Rows from block 5, named by matrix and row number. Rows with one number belong to one channel. Each number is 200 + 40 x the weight over its row's rms, rounded and kept within 0 to 999. All counts start at 0. After the name is the row's rms in percent of the matrix's.
# convs0: first 3x3 conv, stride 2 (model.blocks.5.convs.0.weight, 384x224x3x3), inputs 222-223, a 3x3 kernel for each
# convs1: second 3x3 conv (model.blocks.5.convs.1.weight, 384x384x3x3, transposed), outputs 222-227, a 3x3 kernel for each
convs0.266,085,132,205,222,203,217,231,229,202,201,160,176,146,183,226,152,216,237,221
convs1.266,079,212,157,224,227,246,160,232,255,188,221,168,194,162,212,216,259,161,222,254,230,244,247,174,232,196,128,179,143,252,204,229,152,139,221,183,193,98,125,199,209,181,141,168,184,164,178,193,261,184,212,158,209,294,158
convs0.267,081,216,262,212,211,172,283,194,135,112,212,165,182,154,219,224,261,249,227
convs1.267,084,207,166,216,178,170,204,169,245,181,217,179,167,235,204,259,140,150,241,225,247,201,233,171,232,192,172,200,240,133,214,196,180,200,218,206,235,156,213,194,133,157,222,226,128,168,217,237,224,169,130,163,248,173,187
convs0.268,092,121,196,182,161,142,303,187,219,220,183,201,201,217,254,228,161,240,188
convs1.268,087,235,217,180,249,171,238,190,229,199,182,176,163,217,196,230,175,194,220,264,254,232,198,169,168,207,188,202,195,216,150,185,148,184,251,256,190,164,229,192,194,214,202,241,207,181,244,202,219,201,208,181,122,161,257
convs0.269,087,161,209,229,192,213,271,192,172,192,173,128,159,220,181,136,180,193,246
convs1.269,082,211,208,221,164,221,209,188,196,225,204,217,182,204,198,207,188,213,199,214,256,168,270,195,191,279,253,220,228,224,167,192,143,221,188,196,181,183,109,162,152,142,206,165,165,192,195,213,193,233,187,221,176,224,169
convs0.270,099,203,137,233,101,260,192,138,196,222,239,189,163,264,180,207,155,172,196
convs1.270,089,184,177,173,228,178,108,229,213,249,195,191,221,226,161,171,274,186,209,170,172,231,178,194,187,216,145,192,187,223,191,184,222,190,163,237,219,198,260,248,151,179,188,178,161,171,168,199,163,208,198,226,219,167,222
convs0.271,096,176,227,168,147,217,277,209,173,203,183,271,196,227,264,138,159,176,189
convs1.271,105,236,230,141,173,170,207,258,163,213,247,170,167,246,183,228,210,159,208,169,201,243,157,226,232,244,207,241,203,264,119,176,207,265,86,178,202,215,251,219,270,188,217,177,180,231,178,180,291,207,207,183,209,248,177
convs0.272,098,241,218,242,240,204,145,163,198,236,264,247,182,168,149,246,176,121,219
convs1.272,099,218,152,212,160,232,215,205,193,187,227,243,222,202,173,163,164,166,186,202,214,193,173,179,191,131,168,201,214,202,183,257,148,245,238,304,153,246,168,193,205,190,211,257,148,250,194,158,209,172,207,204,186,205,194
convs0.273,098,202,154,254,253,132,146,233,193,200,172,201,187,199,206,187,216,183,203
convs1.273,109,151,165,205,198,177,198,241,196,210,179,208,182,141,191,198,168,221,174,193,139,204,196,210,215,274,206,226,204,223,184,159,211,219,172,237,173,179,228,164,202,237,144,152,226,212,239,294,222,196,166,130,179,186,153
convs0.274,086,191,228,276,231,199,217,173,248,181,144,158,128,227,223,234,221,243,166
convs1.274,079,185,194,198,231,169,224,192,191,167,172,258,255,233,184,212,214,229,188,232,197,189,209,210,180,203,195,224,201,239,248,141,183,232,160,198,222,195,153,260,255,215,195,269,191,161,190,188,234,198,218,231,178,248,173
convs0.275,086,239,152,144,232,176,157,232,147,230,226,185,170,179,206,236,110,139,129
convs1.275,102,218,207,168,153,211,153,200,221,136,165,235,227,180,255,188,217,185,241,220,205,204,208,169,238,189,187,200,168,256,226,170,180,204,256,179,239,168,200,205,176,218,183,159,172,158,219,180,173,196,237,238,150,207,162
convs0.276,112,116,263,249,144,137,221,235,190,142,197,219,208,172,187,236,198,157,143
convs1.276,113,187,159,171,235,179,188,240,205,278,232,187,223,206,186,141,143,250,188,190,167,180,247,209,164,258,230,182,157,239,236,202,182,184,180,226,250,204,248,214,184,224,236,209,235,213,179,140,226,208,308,223,135,166,171
convs0.277,091,161,173,246,180,228,241,208,242,152,148,188,243,167,226,192,219,124,160
convs1.277,096,249,211,213,217,171,167,184,207,219,234,265,151,205,200,200,202,150,238,229,173,131,220,136,176,183,182,174,141,197,179,219,204,258,187,178,188,201,253,251,157,189,217,161,177,142,171,268,208,199,210,206,166,171,183
convs0.278,093,220,228,227,217,237,132,158,119,276,251,189,198,215,141,173,169,145,224
convs1.278,102,197,176,199,230,184,175,167,229,186,161,230,195,189,164,225,163,170,163,254,250,254,263,208,204,213,222,200,235,170,144,216,168,232,158,165,194,203,163,212,241,123,239,230,120,207,221,224,143,194,206,219,149,211,182
convs0.279,082,242,246,216,181,225,276,238,204,203,212,211,214,156,169,178,210,104,186
convs1.279,088,179,225,165,192,213,191,200,181,240,205,188,180,178,235,235,230,206,232,205,175,218,239,188,240,169,207,182,200,193,212,143,273,210,254,177,166,225,264,214,222,190,223,246,229,198,186,254,138,241,174,244,196,221,160
convs0.280,099,194,195,186,140,162,229,180,225,214,250,196,170,159,242,177,212,185,216
convs1.280,111,189,185,148,191,151,177,176,232,207,233,250,171,167,198,194,220,156,216,216,226,207,253,228,176,186,239,241,188,208,216,194,215,201,187,189,268,203,251,216,183,207,205,183,173,141,211,154,228,224,237,252,158,211,106
convs0.281,096,223,206,165,216,228,180,227,247,274,225,172,226,179,191,226,217,225,226
convs1.281,102,207,174,212,192,271,214,141,197,202,178,255,155,199,179,182,217,159,163,156,168,129,202,179,174,197,151,141,263,199,190,204,189,220,142,127,207,217,235,263,240,207,246,281,209,179,252,195,166,248,177,216,201,204,130
convs0.282,087,232,209,211,244,198,129,132,280,218,203,173,214,220,105,168,236,220,243
convs1.282,083,183,257,229,195,205,153,268,175,179,237,201,149,247,169,205,162,222,224,199,148,180,172,179,227,229,168,215,227,154,240,170,211,180,184,254,212,223,232,297,168,209,248,147,163,188,196,184,206,215,210,276,173,133,204
convs0.283,096,177,157,212,209,210,183,186,196,255,219,173,223,194,135,230,159,171,168
convs1.283,094,231,107,185,248,207,211,115,224,152,266,235,196,199,203,164,165,142,202,201,179,185,149,190,204,270,224,272,169,221,202,201,228,235,211,193,142,192,193,201,216,150,68,189,183,203,212,160,125,123,140,242,277,229,243
convs0.284,095,122,173,262,233,281,215,148,260,242,246,258,186,183,208,227,134,250,258
convs1.284,095,203,163,196,237,179,194,134,150,133,179,203,205,190,190,194,165,247,190,197,285,260,163,229,258,141,179,202,221,172,216,239,167,199,233,185,227,202,214,191,182,208,201,181,191,188,242,255,225,144,197,199,200,179,151
convs0.285,089,231,206,210,172,164,250,142,146,210,156,226,147,194,230,218,205,246,174
convs1.285,087,202,224,207,204,193,224,157,260,190,147,182,220,225,186,234,220,187,189,175,228,237,199,168,182,179,184,198,213,223,137,216,175,212,218,187,217,184,183,254,181,234,265,149,184,217,218,144,186,229,118,168,157,251,191
convs0.286,108,154,181,162,218,204,315,207,175,220,212,198,201,161,196,170,151,124,180
convs1.286,111,203,177,237,194,226,208,179,223,117,226,208,218,204,135,219,158,157,247,188,131,140,170,158,160,195,237,205,207,226,261,184,185,156,173,249,110,250,271,159,190,180,93,129,178,223,213,152,177,207,218,218,240,184,217
convs0.287,096,162,240,196,212,221,241,150,208,240,171,203,268,172,215,211,201,224,135
convs1.287,084,224,228,153,225,229,259,248,224,215,178,152,217,230,220,251,182,226,173,152,230,183,116,190,185,172,180,160,230,161,162,168,192,204,209,235,169,163,193,222,204,166,263,125,237,230,134,215,165,248,261,265,185,211,165
convs0.288,093,211,173,153,92,192,262,162,196,156,184,167,154,228,203,227,187,209,176
convs1.288,090,222,196,242,151,190,133,210,235,220,285,188,217,187,199,203,263,191,200,181,176,218,171,218,242,202,177,177,225,164,117,181,213,210,223,189,172,243,199,157,136,170,158,297,207,221,187,218,179,221,155,207,190,180,237
convs0.289,107,174,121,242,207,257,122,208,217,220,217,157,239,223,224,140,179,184,217
convs1.289,109,215,217,167,142,175,207,247,159,238,240,153,152,218,246,229,205,210,184,172,197,233,139,216,229,191,141,231,148,185,221,200,207,169,202,194,199,209,184,204,176,170,192,280,233,160,200,133,201,194,195,229,152,164,164
convs0.290,099,268,211,215,217,209,256,145,212,229,198,237,183,185,219,177,232,157,202
convs1.290,107,223,240,189,238,149,208,212,166,271,221,187,173,202,201,209,147,201,190,234,224,257,180,208,225,170,185,205,169,172,253,148,224,166,286,184,196,150,162,205,197,213,177,207,239,208,190,152,180,184,148,178,261,248,289
convs0.291,097,210,227,174,263,161,157,203,200,109,207,226,190,152,203,265,231,215,202
convs1.291,103,216,217,190,211,171,216,183,193,223,171,234,172,208,202,161,210,173,245,196,157,217,179,205,223,186,249,194,150,242,134,180,229,285,226,206,178,224,200,262,171,241,190,215,150,220,181,128,218,150,211,245,240,201,169
convs0.292,111,205,168,166,165,228,271,151,193,236,170,189,223,210,190,133,205,180,179
convs1.292,086,209,253,196,232,179,189,209,219,208,283,226,179,219,157,148,192,188,199,242,208,205,272,209,205,173,229,257,150,182,229,180,226,192,227,166,181,204,265,221,187,168,175,172,190,233,214,180,205,205,221,222,204,228,209
convs0.293,094,263,161,192,245,232,213,147,206,196,216,251,175,190,233,135,269,141,270
convs1.293,107,176,192,220,210,209,187,232,213,158,224,183,244,176,228,207,206,151,238,165,219,215,262,197,194,190,195,213,223,155,198,196,153,182,194,257,213,178,219,219,123,152,205,156,178,211,150,240,153,126,143,205,278,203,214
convs0.294,087,193,179,231,223,256,118,184,255,178,221,191,224,194,233,238,226,230,137
convs1.294,086,186,241,152,190,244,247,233,205,223,165,221,176,169,195,168,251,224,180,169,231,223,225,162,118,239,194,128,180,167,210,183,234,204,160,150,195,206,262,188,158,242,219,208,257,157,199,158,141,208,257,248,206,182,208
convs0.295,112,176,199,205,247,274,232,171,146,224,156,252,148,229,216,95,145,254,136
convs1.295,112,228,178,196,207,169,151,233,207,192,246,221,187,184,223,186,179,217,188,214,186,158,128,169,198,109,187,236,149,184,181,228,167,170,164,252,217,175,141,226,194,212,161,139,160,170,222,135,189,145,213,263,141,153,137
convs0.296,117,285,176,159,125,208,274,206,229,216,206,155,207,162,208,190,212,249,207
convs1.296,099,254,229,195,153,207,222,192,239,160,135,193,194,198,144,194,187,155,248,193,180,178,216,222,229,241,175,267,186,172,185,196,143,182,228,202,169,180,176,203,203,226,205,178,160,248,250,180,193,167,198,157,180,188,179
convs0.297,119,239,219,253,175,189,196,189,222,113,191,227,224,177,194,184,225,234,190
convs1.297,118,158,260,186,203,225,184,232,161,234,267,238,171,212,164,210,233,156,137,222,153,184,209,221,155,222,225,181,158,167,204,191,206,224,217,203,180,159,210,245,208,209,177,200,240,174,197,191,194,188,148,203,243,253,197
convs0.298,099,102,185,228,200,216,131,215,211,246,207,200,259,222,210,202,248,102,154
convs1.298,099,155,179,216,176,269,224,187,133,182,298,129,163,192,155,246,198,246,191,258,204,172,218,143,188,167,150,211,178,275,188,211,172,219,193,233,164,215,192,223,242,192,236,193,148,227,247,191,257,189,184,142,203,128,212
convs0.299,079,218,175,151,227,257,208,258,192,94,172,192,170,230,204,132,150,212,153
convs1.299,079,174,261,234,173,212,178,175,263,177,168,221,181,169,218,223,204,173,226,219,158,171,239,196,220,180,178,194,143,201,134,186,221,232,156,200,195,195,176,236,210,174,244,141,214,209,194,247,224,175,211,175,240,231,284
convs0.300,109,213,264,136,245,206,225,200,203,188,189,204,158,207,231,159,195,219,259
convs1.300,113,195,238,160,207,237,186,228,169,214,176,201,248,159,175,182,193,192,199,182,204,184,213,185,195,212,240,215,157,222,218,184,206,193,157,164,192,224,171,166,213,223,163,227,195,150,223,192,210,254,179,154,200,179,269
convs0.301,080,172,155,197,286,198,212,210,277,205,195,237,166,214,246,196,172,193,214
convs1.301,086,167,253,205,259,237,213,264,227,218,133,229,236,189,179,191,212,233,190,241,176,128,268,184,206,306,261,218,155,220,179,244,194,206,179,237,225,165,183,162,227,165,161,176,164,151,199,117,249,187,193,190,195,175,206
convs0.302,080,200,135,183,253,228,224,225,243,167,245,184,170,294,213,126,172,227,201
convs1.302,078,207,238,203,213,236,199,180,215,196,165,219,151,229,209,196,181,201,204,235,239,185,179,256,233,184,249,203,180,232,200,180,265,154,251,203,234,210,206,233,214,240,211,185,151,168,192,194,224,205,208,179,214,215,156
convs0.303,097,156,246,188,234,167,158,235,242,174,201,152,213,236,148,180,200,200,195
convs1.303,104,222,215,226,128,241,194,203,179,218,233,206,199,228,158,155,184,228,169,195,244,245,165,246,273,209,279,201,180,194,175,148,183,159,208,277,209,210,226,194,226,156,182,245,189,204,154,180,128,223,199,247,225,214,181
convs0.304,091,219,254,226,208,235,248,204,197,224,208,196,201,150,213,238,132,195,246
convs1.304,086,215,234,167,205,228,191,207,199,175,185,202,192,200,200,189,156,180,242,200,216,215,215,200,174,173,171,155,158,176,213,172,184,181,239,200,198,178,130,201,182,168,262,280,152,148,217,230,202,201,179,182,185,228,215
convs0.305,106,219,229,165,210,218,218,144,183,231,157,208,233,213,226,184,251,213,209
convs1.305,091,174,159,192,226,229,207,252,205,189,269,176,200,185,316,175,227,187,159,169,200,204,134,218,236,165,169,194,214,163,206,223,221,196,164,223,153,162,169,166,140,146,262,173,173,236,151,212,201,161,203,206,231,205,233
convs0.306,120,146,221,219,238,207,219,200,202,210,181,105,203,189,221,222,154,221,139
convs1.306,122,248,148,175,212,210,157,125,168,222,195,210,238,189,214,189,117,205,231,207,201,260,154,207,199,169,177,236,168,223,225,211,149,161,223,275,195,273,196,172,238,184,252,210,244,254,215,159,172,167,195,253,130,203,223
convs0.307,085,231,194,183,205,219,205,214,180,199,179,241,175,199,213,267,162,246,212
convs1.307,082,202,233,187,227,211,173,196,229,261,187,207,210,238,172,241,152,179,228,238,227,183,230,219,202,134,146,214,185,212,236,198,185,176,167,251,232,176,174,180,182,192,249,217,203,125,185,254,248,207,167,243,206,189,166
convs0.308,088,252,243,189,223,183,190,229,172,105,191,220,232,216,149,145,260,214,130
convs1.308,102,206,141,241,179,232,215,153,216,178,193,210,235,181,225,252,218,138,190,206,173,211,130,152,211,186,218,241,213,237,223,199,151,234,190,184,160,168,173,180,210,155,229,162,181,224,201,205,158,192,250,167,193,192,243
convs0.309,103,138,203,226,186,181,216,232,215,157,258,242,159,203,206,198,172,151,225
convs1.309,102,198,236,210,178,215,183,150,186,220,184,243,190,206,219,182,206,274,202,243,230,211,241,279,215,163,201,237,222,230,192,227,175,183,158,261,236,110,164,250,130,127,132,197,195,133,201,162,152,263,268,226,176,163,224
convs0.310,090,154,250,210,164,179,120,185,141,165,187,209,250,182,181,193,251,259,158
convs1.310,097,217,233,178,188,228,217,201,162,193,215,186,223,154,232,207,176,230,248,176,155,175,231,190,216,196,198,194,205,181,240,160,202,222,179,239,257,220,246,222,143,176,201,158,219,225,214,191,139,196,239,324,201,173,146
convs0.311,089,276,197,195,161,311,238,177,158,239,219,240,183,211,173,155,150,260,220
convs1.311,084,157,185,210,259,204,176,196,187,205,214,187,231,238,188,211,190,151,215,201,206,204,243,181,201,277,242,262,191,249,207,196,188,204,202,191,197,208,198,170,205,179,251,170,203,216,220,229,185,172,186,150,219,233,144
convs0.312,089,191,252,229,161,163,171,184,176,215,194,199,202,163,207,268,229,156,241
convs1.312,084,264,193,212,148,212,150,213,197,261,228,275,166,202,145,164,194,232,191,222,143,205,219,168,203,218,143,194,174,217,191,224,215,155,180,193,188,173,204,145,229,180,215,221,208,246,176,181,248,246,247,188,135,200,167
convs0.313,077,234,165,166,235,208,187,238,185,243,216,188,204,182,260,178,180,219,283
convs1.313,083,212,208,219,233,230,229,209,203,171,155,211,204,199,219,225,207,215,189,165,173,193,177,153,224,143,212,207,208,156,182,189,139,226,233,198,208,118,220,145,135,178,194,189,229,200,258,271,219,167,169,129,147,269,219
convs0.314,116,254,186,229,280,175,217,144,195,171,158,203,179,184,223,204,129,196,122
convs1.314,111,205,192,178,203,195,181,150,246,195,187,146,213,230,186,212,249,165,190,182,157,138,162,160,176,199,229,213,173,159,129,208,260,118,181,172,196,202,245,221,174,228,259,217,204,212,307,219,120,158,191,237,149,225,146
convs0.315,111,190,162,214,224,272,173,254,213,204,219,240,202,193,269,155,269,140,213
convs1.315,109,140,197,214,210,220,203,199,207,152,227,165,178,163,165,228,94,244,189,293,195,241,193,150,172,214,173,199,255,233,183,197,185,208,192,130,205,276,269,198,215,204,189,159,119,109,166,230,171,181,204,218,267,177,217
convs0.316,088,199,202,280,197,163,143,283,201,188,204,151,212,175,241,213,140,227,243
convs1.316,096,195,168,197,166,213,224,190,208,153,201,136,250,246,186,136,267,180,138,185,219,204,201,132,209,195,220,222,194,270,166,177,174,164,207,241,256,211,173,145,276,212,172,292,185,105,246,224,208,180,207,166,198,222,161
convs0.317,115,229,273,205,182,199,241,218,210,129,206,179,212,137,266,197,230,239,255
convs1.317,117,176,205,193,256,186,174,201,172,207,204,238,144,236,197,261,150,147,190,207,199,175,231,165,160,186,196,229,200,176,133,214,169,271,201,244,202,224,175,237,166,287,219,284,185,228,213,198,199,188,252,176,203,177,220
convs0.318,086,191,176,214,137,211,227,215,136,193,196,235,216,190,140,203,214,175,183
convs1.318,082,189,231,174,227,272,175,250,214,179,228,151,228,200,198,176,167,220,161,284,259,197,188,157,156,179,186,144,138,167,167,168,139,235,219,205,187,160,160,215,125,220,251,226,172,185,178,133,217,197,220,197,188,213,233
convs0.319,088,206,206,224,213,208,320,152,166,148,225,182,212,183,157,162,186,225,208
convs1.319,083,253,245,191,255,213,185,241,209,184,182,192,216,242,233,211,210,214,212,293,164,147,228,219,169,186,180,210,211,212,179,184,125,192,216,253,163,213,300,231,264,274,124,187,192,216,124,237,195,189,148,193,207,253,204
convs0.320,123,196,163,122,195,206,187,208,218,169,191,162,240,223,207,218,255,118,138
convs1.320,118,182,196,195,227,167,207,170,257,201,213,186,211,192,202,202,112,277,172,156,132,143,189,124,170,168,145,167,175,149,244,223,209,173,221,228,211,193,205,186,216,237,239,201,225,130,190,171,269,206,259,201,231,205,214
convs0.321,114,137,143,170,262,191,183,213,208,238,192,211,143,204,241,184,180,308,252
convs1.321,114,172,179,257,197,167,229,232,208,216,191,189,225,176,214,196,138,187,96,151,170,221,243,238,203,136,157,197,176,210,192,224,170,259,126,209,191,284,211,173,210,260,234,218,184,208,198,204,231,196,207,239,196,223,180
convs0.322,106,198,203,206,255,185,177,187,211,168,192,231,265,158,210,263,189,190,189
convs1.322,101,257,177,231,234,140,163,181,232,176,126,186,195,225,178,204,215,139,179,231,252,253,255,248,246,169,203,286,191,136,239,246,200,185,156,297,195,134,194,204,249,196,149,229,168,171,245,181,168,228,211,205,179,153,188
convs0.323,102,207,145,153,233,229,196,192,106,213,209,151,154,201,222,169,186,303,257
convs1.323,108,148,216,281,197,198,195,261,200,207,260,253,171,161,188,148,161,271,211,206,153,147,213,211,210,189,237,262,261,143,157,229,141,177,166,203,245,216,180,236,228,174,196,267,192,281,286,153,177,196,133,163,161,268,181
convs0.324,116,206,235,210,197,181,269,200,147,189,164,245,224,226,146,177,210,203,205
convs1.324,113,189,171,254,256,167,162,177,233,248,190,134,226,172,217,247,226,183,220,176,134,205,271,175,215,227,161,194,158,174,250,204,181,196,249,181,195,243,262,213,179,191,140,200,217,181,247,234,219,171,179,220,229,163,150
convs0.325,093,194,156,289,243,156,241,172,271,231,227,183,230,209,221,175,195,187,189
convs1.325,094,206,235,194,215,211,216,232,183,226,160,192,241,181,212,252,236,195,195,131,139,128,148,193,183,184,181,148,174,174,252,247,246,192,260,222,214,275,252,223,218,182,182,200,160,171,201,206,169,253,149,177,183,236,227
convs0.326,082,159,221,193,239,190,199,198,246,217,179,200,232,240,249,249,164,129,228
convs1.326,085,199,283,213,194,209,183,177,228,231,216,184,224,208,223,215,230,200,174,191,135,192,191,194,148,222,234,181,219,172,176,158,231,242,188,189,204,218,158,234,207,219,189,191,157,194,215,188,224,198,199,225,160,234,196
convs0.327,113,139,205,200,289,274,177,160,149,256,224,216,144,255,179,177,142,217,249
convs1.327,116,225,186,169,213,182,190,199,217,220,278,166,242,205,168,201,185,232,151,203,220,220,250,229,178,189,238,247,204,168,203,214,193,199,190,170,233,230,200,236,163,140,308,239,188,259,187,207,177,187,228,226,195,142,242
convs0.328,106,183,193,189,214,287,222,161,190,227,201,153,189,188,298,236,163,170,206
convs1.328,111,224,191,196,230,210,226,245,174,218,179,226,120,197,266,128,210,231,185,203,220,80,273,219,209,233,193,230,257,192,161,186,195,214,229,228,237,177,183,183,188,278,205,215,191,244,255,205,192,198,240,196,172,192,172
convs0.329,107,200,202,209,188,158,137,195,184,201,170,253,184,238,188,126,204,139,204
convs1.329,102,189,223,203,180,216,208,189,195,182,186,182,217,226,186,224,158,176,171,223,234,231,194,230,253,211,170,208,255,170,233,107,193,278,213,188,185,203,190,237,216,247,222,225,212,234,251,186,204,200,202,243,176,186,179
convs0.330,078,152,210,208,181,186,208,158,196,165,184,145,184,212,257,259,134,236,218
convs1.330,079,215,255,171,217,193,174,189,155,171,223,230,206,198,226,181,195,189,199,139,186,158,165,243,219,207,239,137,165,177,190,180,152,213,217,222,199,204,187,184,147,207,192,222,224,185,213,272,163,217,197,186,156,199,191
convs0.331,092,207,204,134,121,224,225,260,228,185,160,167,158,176,219,224,184,221,235
convs1.331,105,210,214,188,187,217,181,192,245,213,175,226,215,219,236,234,213,135,244,223,180,242,171,160,164,210,215,168,186,166,224,157,230,206,264,212,156,189,220,181,243,214,300,222,214,202,204,177,181,218,211,215,207,163,205
convs0.332,108,209,145,192,190,190,208,214,262,289,220,163,258,205,174,164,169,244,214
convs1.332,110,226,193,195,265,157,160,198,202,195,234,152,169,241,191,183,171,220,217,230,147,152,185,182,183,188,157,169,226,208,204,216,156,141,228,250,244,124,197,196,210,185,184,206,231,223,179,226,141,140,198,232,235,198,216
convs0.333,101,224,220,207,145,199,219,156,233,208,216,182,211,170,210,248,231,263,214
convs1.333,106,258,180,232,199,186,239,184,211,131,126,225,212,206,239,219,190,174,174,177,177,183,223,215,206,192,211,199,124,184,183,245,188,187,263,199,207,198,181,151,223,272,255,243,229,288,175,278,176,274,207,262,218,144,153
convs0.334,099,161,259,208,172,160,147,229,169,186,203,180,192,144,202,223,161,173,198
convs1.334,099,226,156,199,178,268,268,176,200,198,199,203,211,219,175,219,180,192,205,185,139,203,208,169,161,166,255,222,168,165,139,208,246,180,174,187,279,223,183,215,189,231,143,209,172,209,148,246,122,235,200,274,182,180,184
convs0.335,093,210,189,193,236,222,218,204,199,197,192,165,200,201,229,205,138,146,244
convs1.335,101,216,214,232,225,191,154,218,222,142,192,163,216,192,249,232,165,204,239,190,186,199,196,158,190,227,181,159,198,119,150,238,268,228,138,233,234,202,262,127,185,172,215,233,209,183,218,232,222,166,216,228,217,185,191
convs0.336,098,223,227,213,189,240,236,175,187,209,198,193,246,222,240,177,200,150,196
convs1.336,092,174,241,229,264,154,194,156,183,213,203,244,192,125,170,190,218,240,201,215,207,236,187,153,193,184,138,115,137,172,240,194,261,210,196,158,195,220,226,219,194,144,186,158,225,170,154,200,240,212,135,170,142,221,212
convs0.337,088,209,210,257,251,238,158,192,247,224,207,168,221,181,134,227,215,219,113
convs1.337,088,231,257,207,163,254,176,159,179,160,183,196,237,214,212,152,224,194,157,193,228,266,193,203,221,222,190,194,224,229,200,179,159,238,175,211,237,165,159,158,101,204,148,190,207,249,229,192,179,176,168,181,185,156,178
convs0.338,094,212,184,218,114,213,266,214,245,298,246,199,177,165,176,164,263,175,215
convs1.338,106,226,153,154,206,214,192,191,210,184,244,186,199,162,134,231,173,243,187,231,191,234,260,194,259,268,183,263,222,249,186,204,225,247,196,182,211,179,196,182,199,195,193,246,191,240,178,197,186,227,243,230,215,117,179
convs0.339,081,200,183,230,187,173,182,225,225,178,240,217,222,211,206,209,155,231,169
convs1.339,092,231,221,152,168,242,180,221,251,267,193,268,132,209,173,210,199,215,240,216,195,147,258,196,199,173,173,256,195,171,177,231,170,179,207,182,146,178,167,208,155,140,255,207,208,151,169,200,200,165,193,171,222,239,215
convs0.340,116,213,198,224,196,166,180,244,182,201,222,231,179,156,206,233,185,179,141
convs1.340,128,193,152,239,196,188,199,257,175,169,183,247,260,198,213,144,198,208,187,171,199,194,215,167,234,241,241,188,235,213,136,155,196,181,244,173,237,203,179,173,188,169,160,156,156,178,231,198,230,149,205,190,207,237,182
convs0.341,104,168,222,224,218,201,164,215,159,188,173,199,244,195,174,206,212,229,180
convs1.341,101,193,164,211,207,169,193,227,155,176,137,176,271,143,235,197,208,209,161,191,153,215,201,191,188,238,214,215,204,177,160,207,244,284,169,196,261,164,183,150,181,226,166,194,227,248,196,224,190,241,219,228,176,238,195
convs0.342,101,189,230,207,253,199,172,177,205,236,211,223,227,217,179,193,204,132,174
convs1.342,093,253,179,196,171,204,160,130,217,182,183,282,176,241,208,248,191,196,255,184,192,185,185,159,150,167,147,143,198,191,209,200,153,189,238,168,256,183,179,214,193,189,249,232,176,222,220,178,250,174,203,191,194,266,145
convs0.343,112,150,165,191,255,205,220,166,213,145,156,188,139,174,200,221,161,192,222
convs1.343,107,241,174,215,256,141,171,175,213,196,226,128,194,175,197,250,186,204,146,195,222,212,231,272,240,206,200,224,245,151,232,229,230,241,202,175,200,215,228,244,224,265,212,235,272,241,182,175,162,213,280,185,162,221,178
convs0.344,088,148,204,249,262,178,152,208,163,205,221,276,172,228,158,158,151,200,241
convs1.344,089,190,223,206,249,237,212,209,221,160,191,159,168,162,156,260,221,229,191,233,211,196,199,163,195,179,202,192,214,249,227,220,172,198,227,214,164,162,185,227,182,131,220,274,175,253,139,203,182,150,232,207,208,167,257
convs0.345,084,181,215,208,179,213,195,203,175,167,206,243,182,157,180,245,268,201,195
convs1.345,077,238,248,174,239,190,196,153,273,248,179,212,206,219,206,250,153,217,219,269,200,230,225,169,183,236,202,224,222,165,256,150,206,210,226,201,181,236,293,196,227,213,186,254,215,209,211,251,203,214,245,162,180,209,214
convs0.346,101,188,178,233,197,242,239,169,235,117,185,172,227,217,171,199,238,177,129
convs1.346,110,147,217,202,243,186,228,238,196,207,191,198,271,205,200,198,260,191,213,164,220,199,184,195,212,203,228,172,124,245,152,233,182,176,188,188,244,207,186,193,220,238,203,209,224,198,196,235,189,156,169,247,200,228,227
convs0.347,083,215,218,175,161,198,201,175,193,254,218,174,179,166,184,170,152,217,198
convs1.347,081,229,234,178,145,205,200,164,227,231,214,149,142,253,264,221,266,213,187,207,208,173,200,218,188,209,258,212,190,266,187,181,225,203,210,176,141,157,231,219,205,163,238,240,232,195,189,159,189,127,184,169,223,179,187
convs0.348,109,156,227,190,200,158,218,257,208,191,161,211,170,206,235,217,250,194,181
convs1.348,114,181,176,215,223,223,215,114,307,180,170,249,192,171,206,176,191,226,189,237,228,152,166,215,170,214,155,208,231,179,172,205,157,223,275,193,181,208,135,177,220,212,268,206,141,184,195,146,205,222,237,209,238,196,159
convs0.349,089,146,223,225,204,211,167,165,178,273,180,199,255,205,209,242,177,216,183
convs1.349,090,201,188,183,282,182,220,172,167,179,257,206,221,128,147,214,248,146,193,213,189,250,186,153,211,240,219,217,272,237,169,191,207,160,196,226,198,181,224,114,124,219,196,173,213,156,188,142,250,255,213,204,180,186,190
convs0.350,107,178,195,236,165,210,275,238,150,220,225,243,220,248,158,211,226,270,193
convs1.350,109,176,169,214,209,158,237,225,146,218,236,184,184,205,166,208,205,210,146,187,251,231,196,222,275,193,243,224,224,143,218,189,233,185,154,190,135,174,176,205,193,242,283,244,247,232,202,207,233,147,208,199,228,206,183
convs0.351,095,238,221,230,218,261,176,199,228,95,200,211,222,199,113,173,162,213,254
convs1.351,089,202,191,164,178,208,227,182,243,201,217,157,260,148,140,188,245,144,225,181,175,251,161,172,260,135,172,262,171,266,221,236,182,159,200,214,185,217,150,187,151,245,159,261,218,118,134,157,164,224,182,169,204,234,161
convs0.352,099,227,260,165,162,179,240,165,233,261,189,197,226,221,151,149,188,197,169
convs1.352,089,225,205,259,194,184,176,211,199,239,163,233,192,184,278,223,228,167,227,184,139,131,189,196,172,203,163,212,201,158,187,205,252,161,213,183,168,188,167,274,208,152,202,198,170,125,195,249,252,275,184,128,194,200,195
convs0.353,114,215,210,224,240,194,230,149,170,197,196,133,194,174,166,250,229,204,173
convs1.353,116,163,110,235,187,154,201,214,171,221,220,145,200,227,229,167,178,166,183,117,212,223,220,181,225,190,183,241,154,190,258,182,179,182,236,175,191,178,228,212,156,225,170,256,185,212,205,245,204,154,164,196,243,243,286
convs0.354,112,211,245,181,173,160,190,178,222,196,150,211,190,138,213,247,233,165,327
convs1.354,110,201,183,192,172,237,192,197,151,168,234,196,267,139,224,203,182,241,161,207,171,181,213,242,174,229,219,173,264,101,175,232,201,194,150,223,264,259,241,195,153,165,178,129,192,110,265,204,171,221,201,215,196,206,176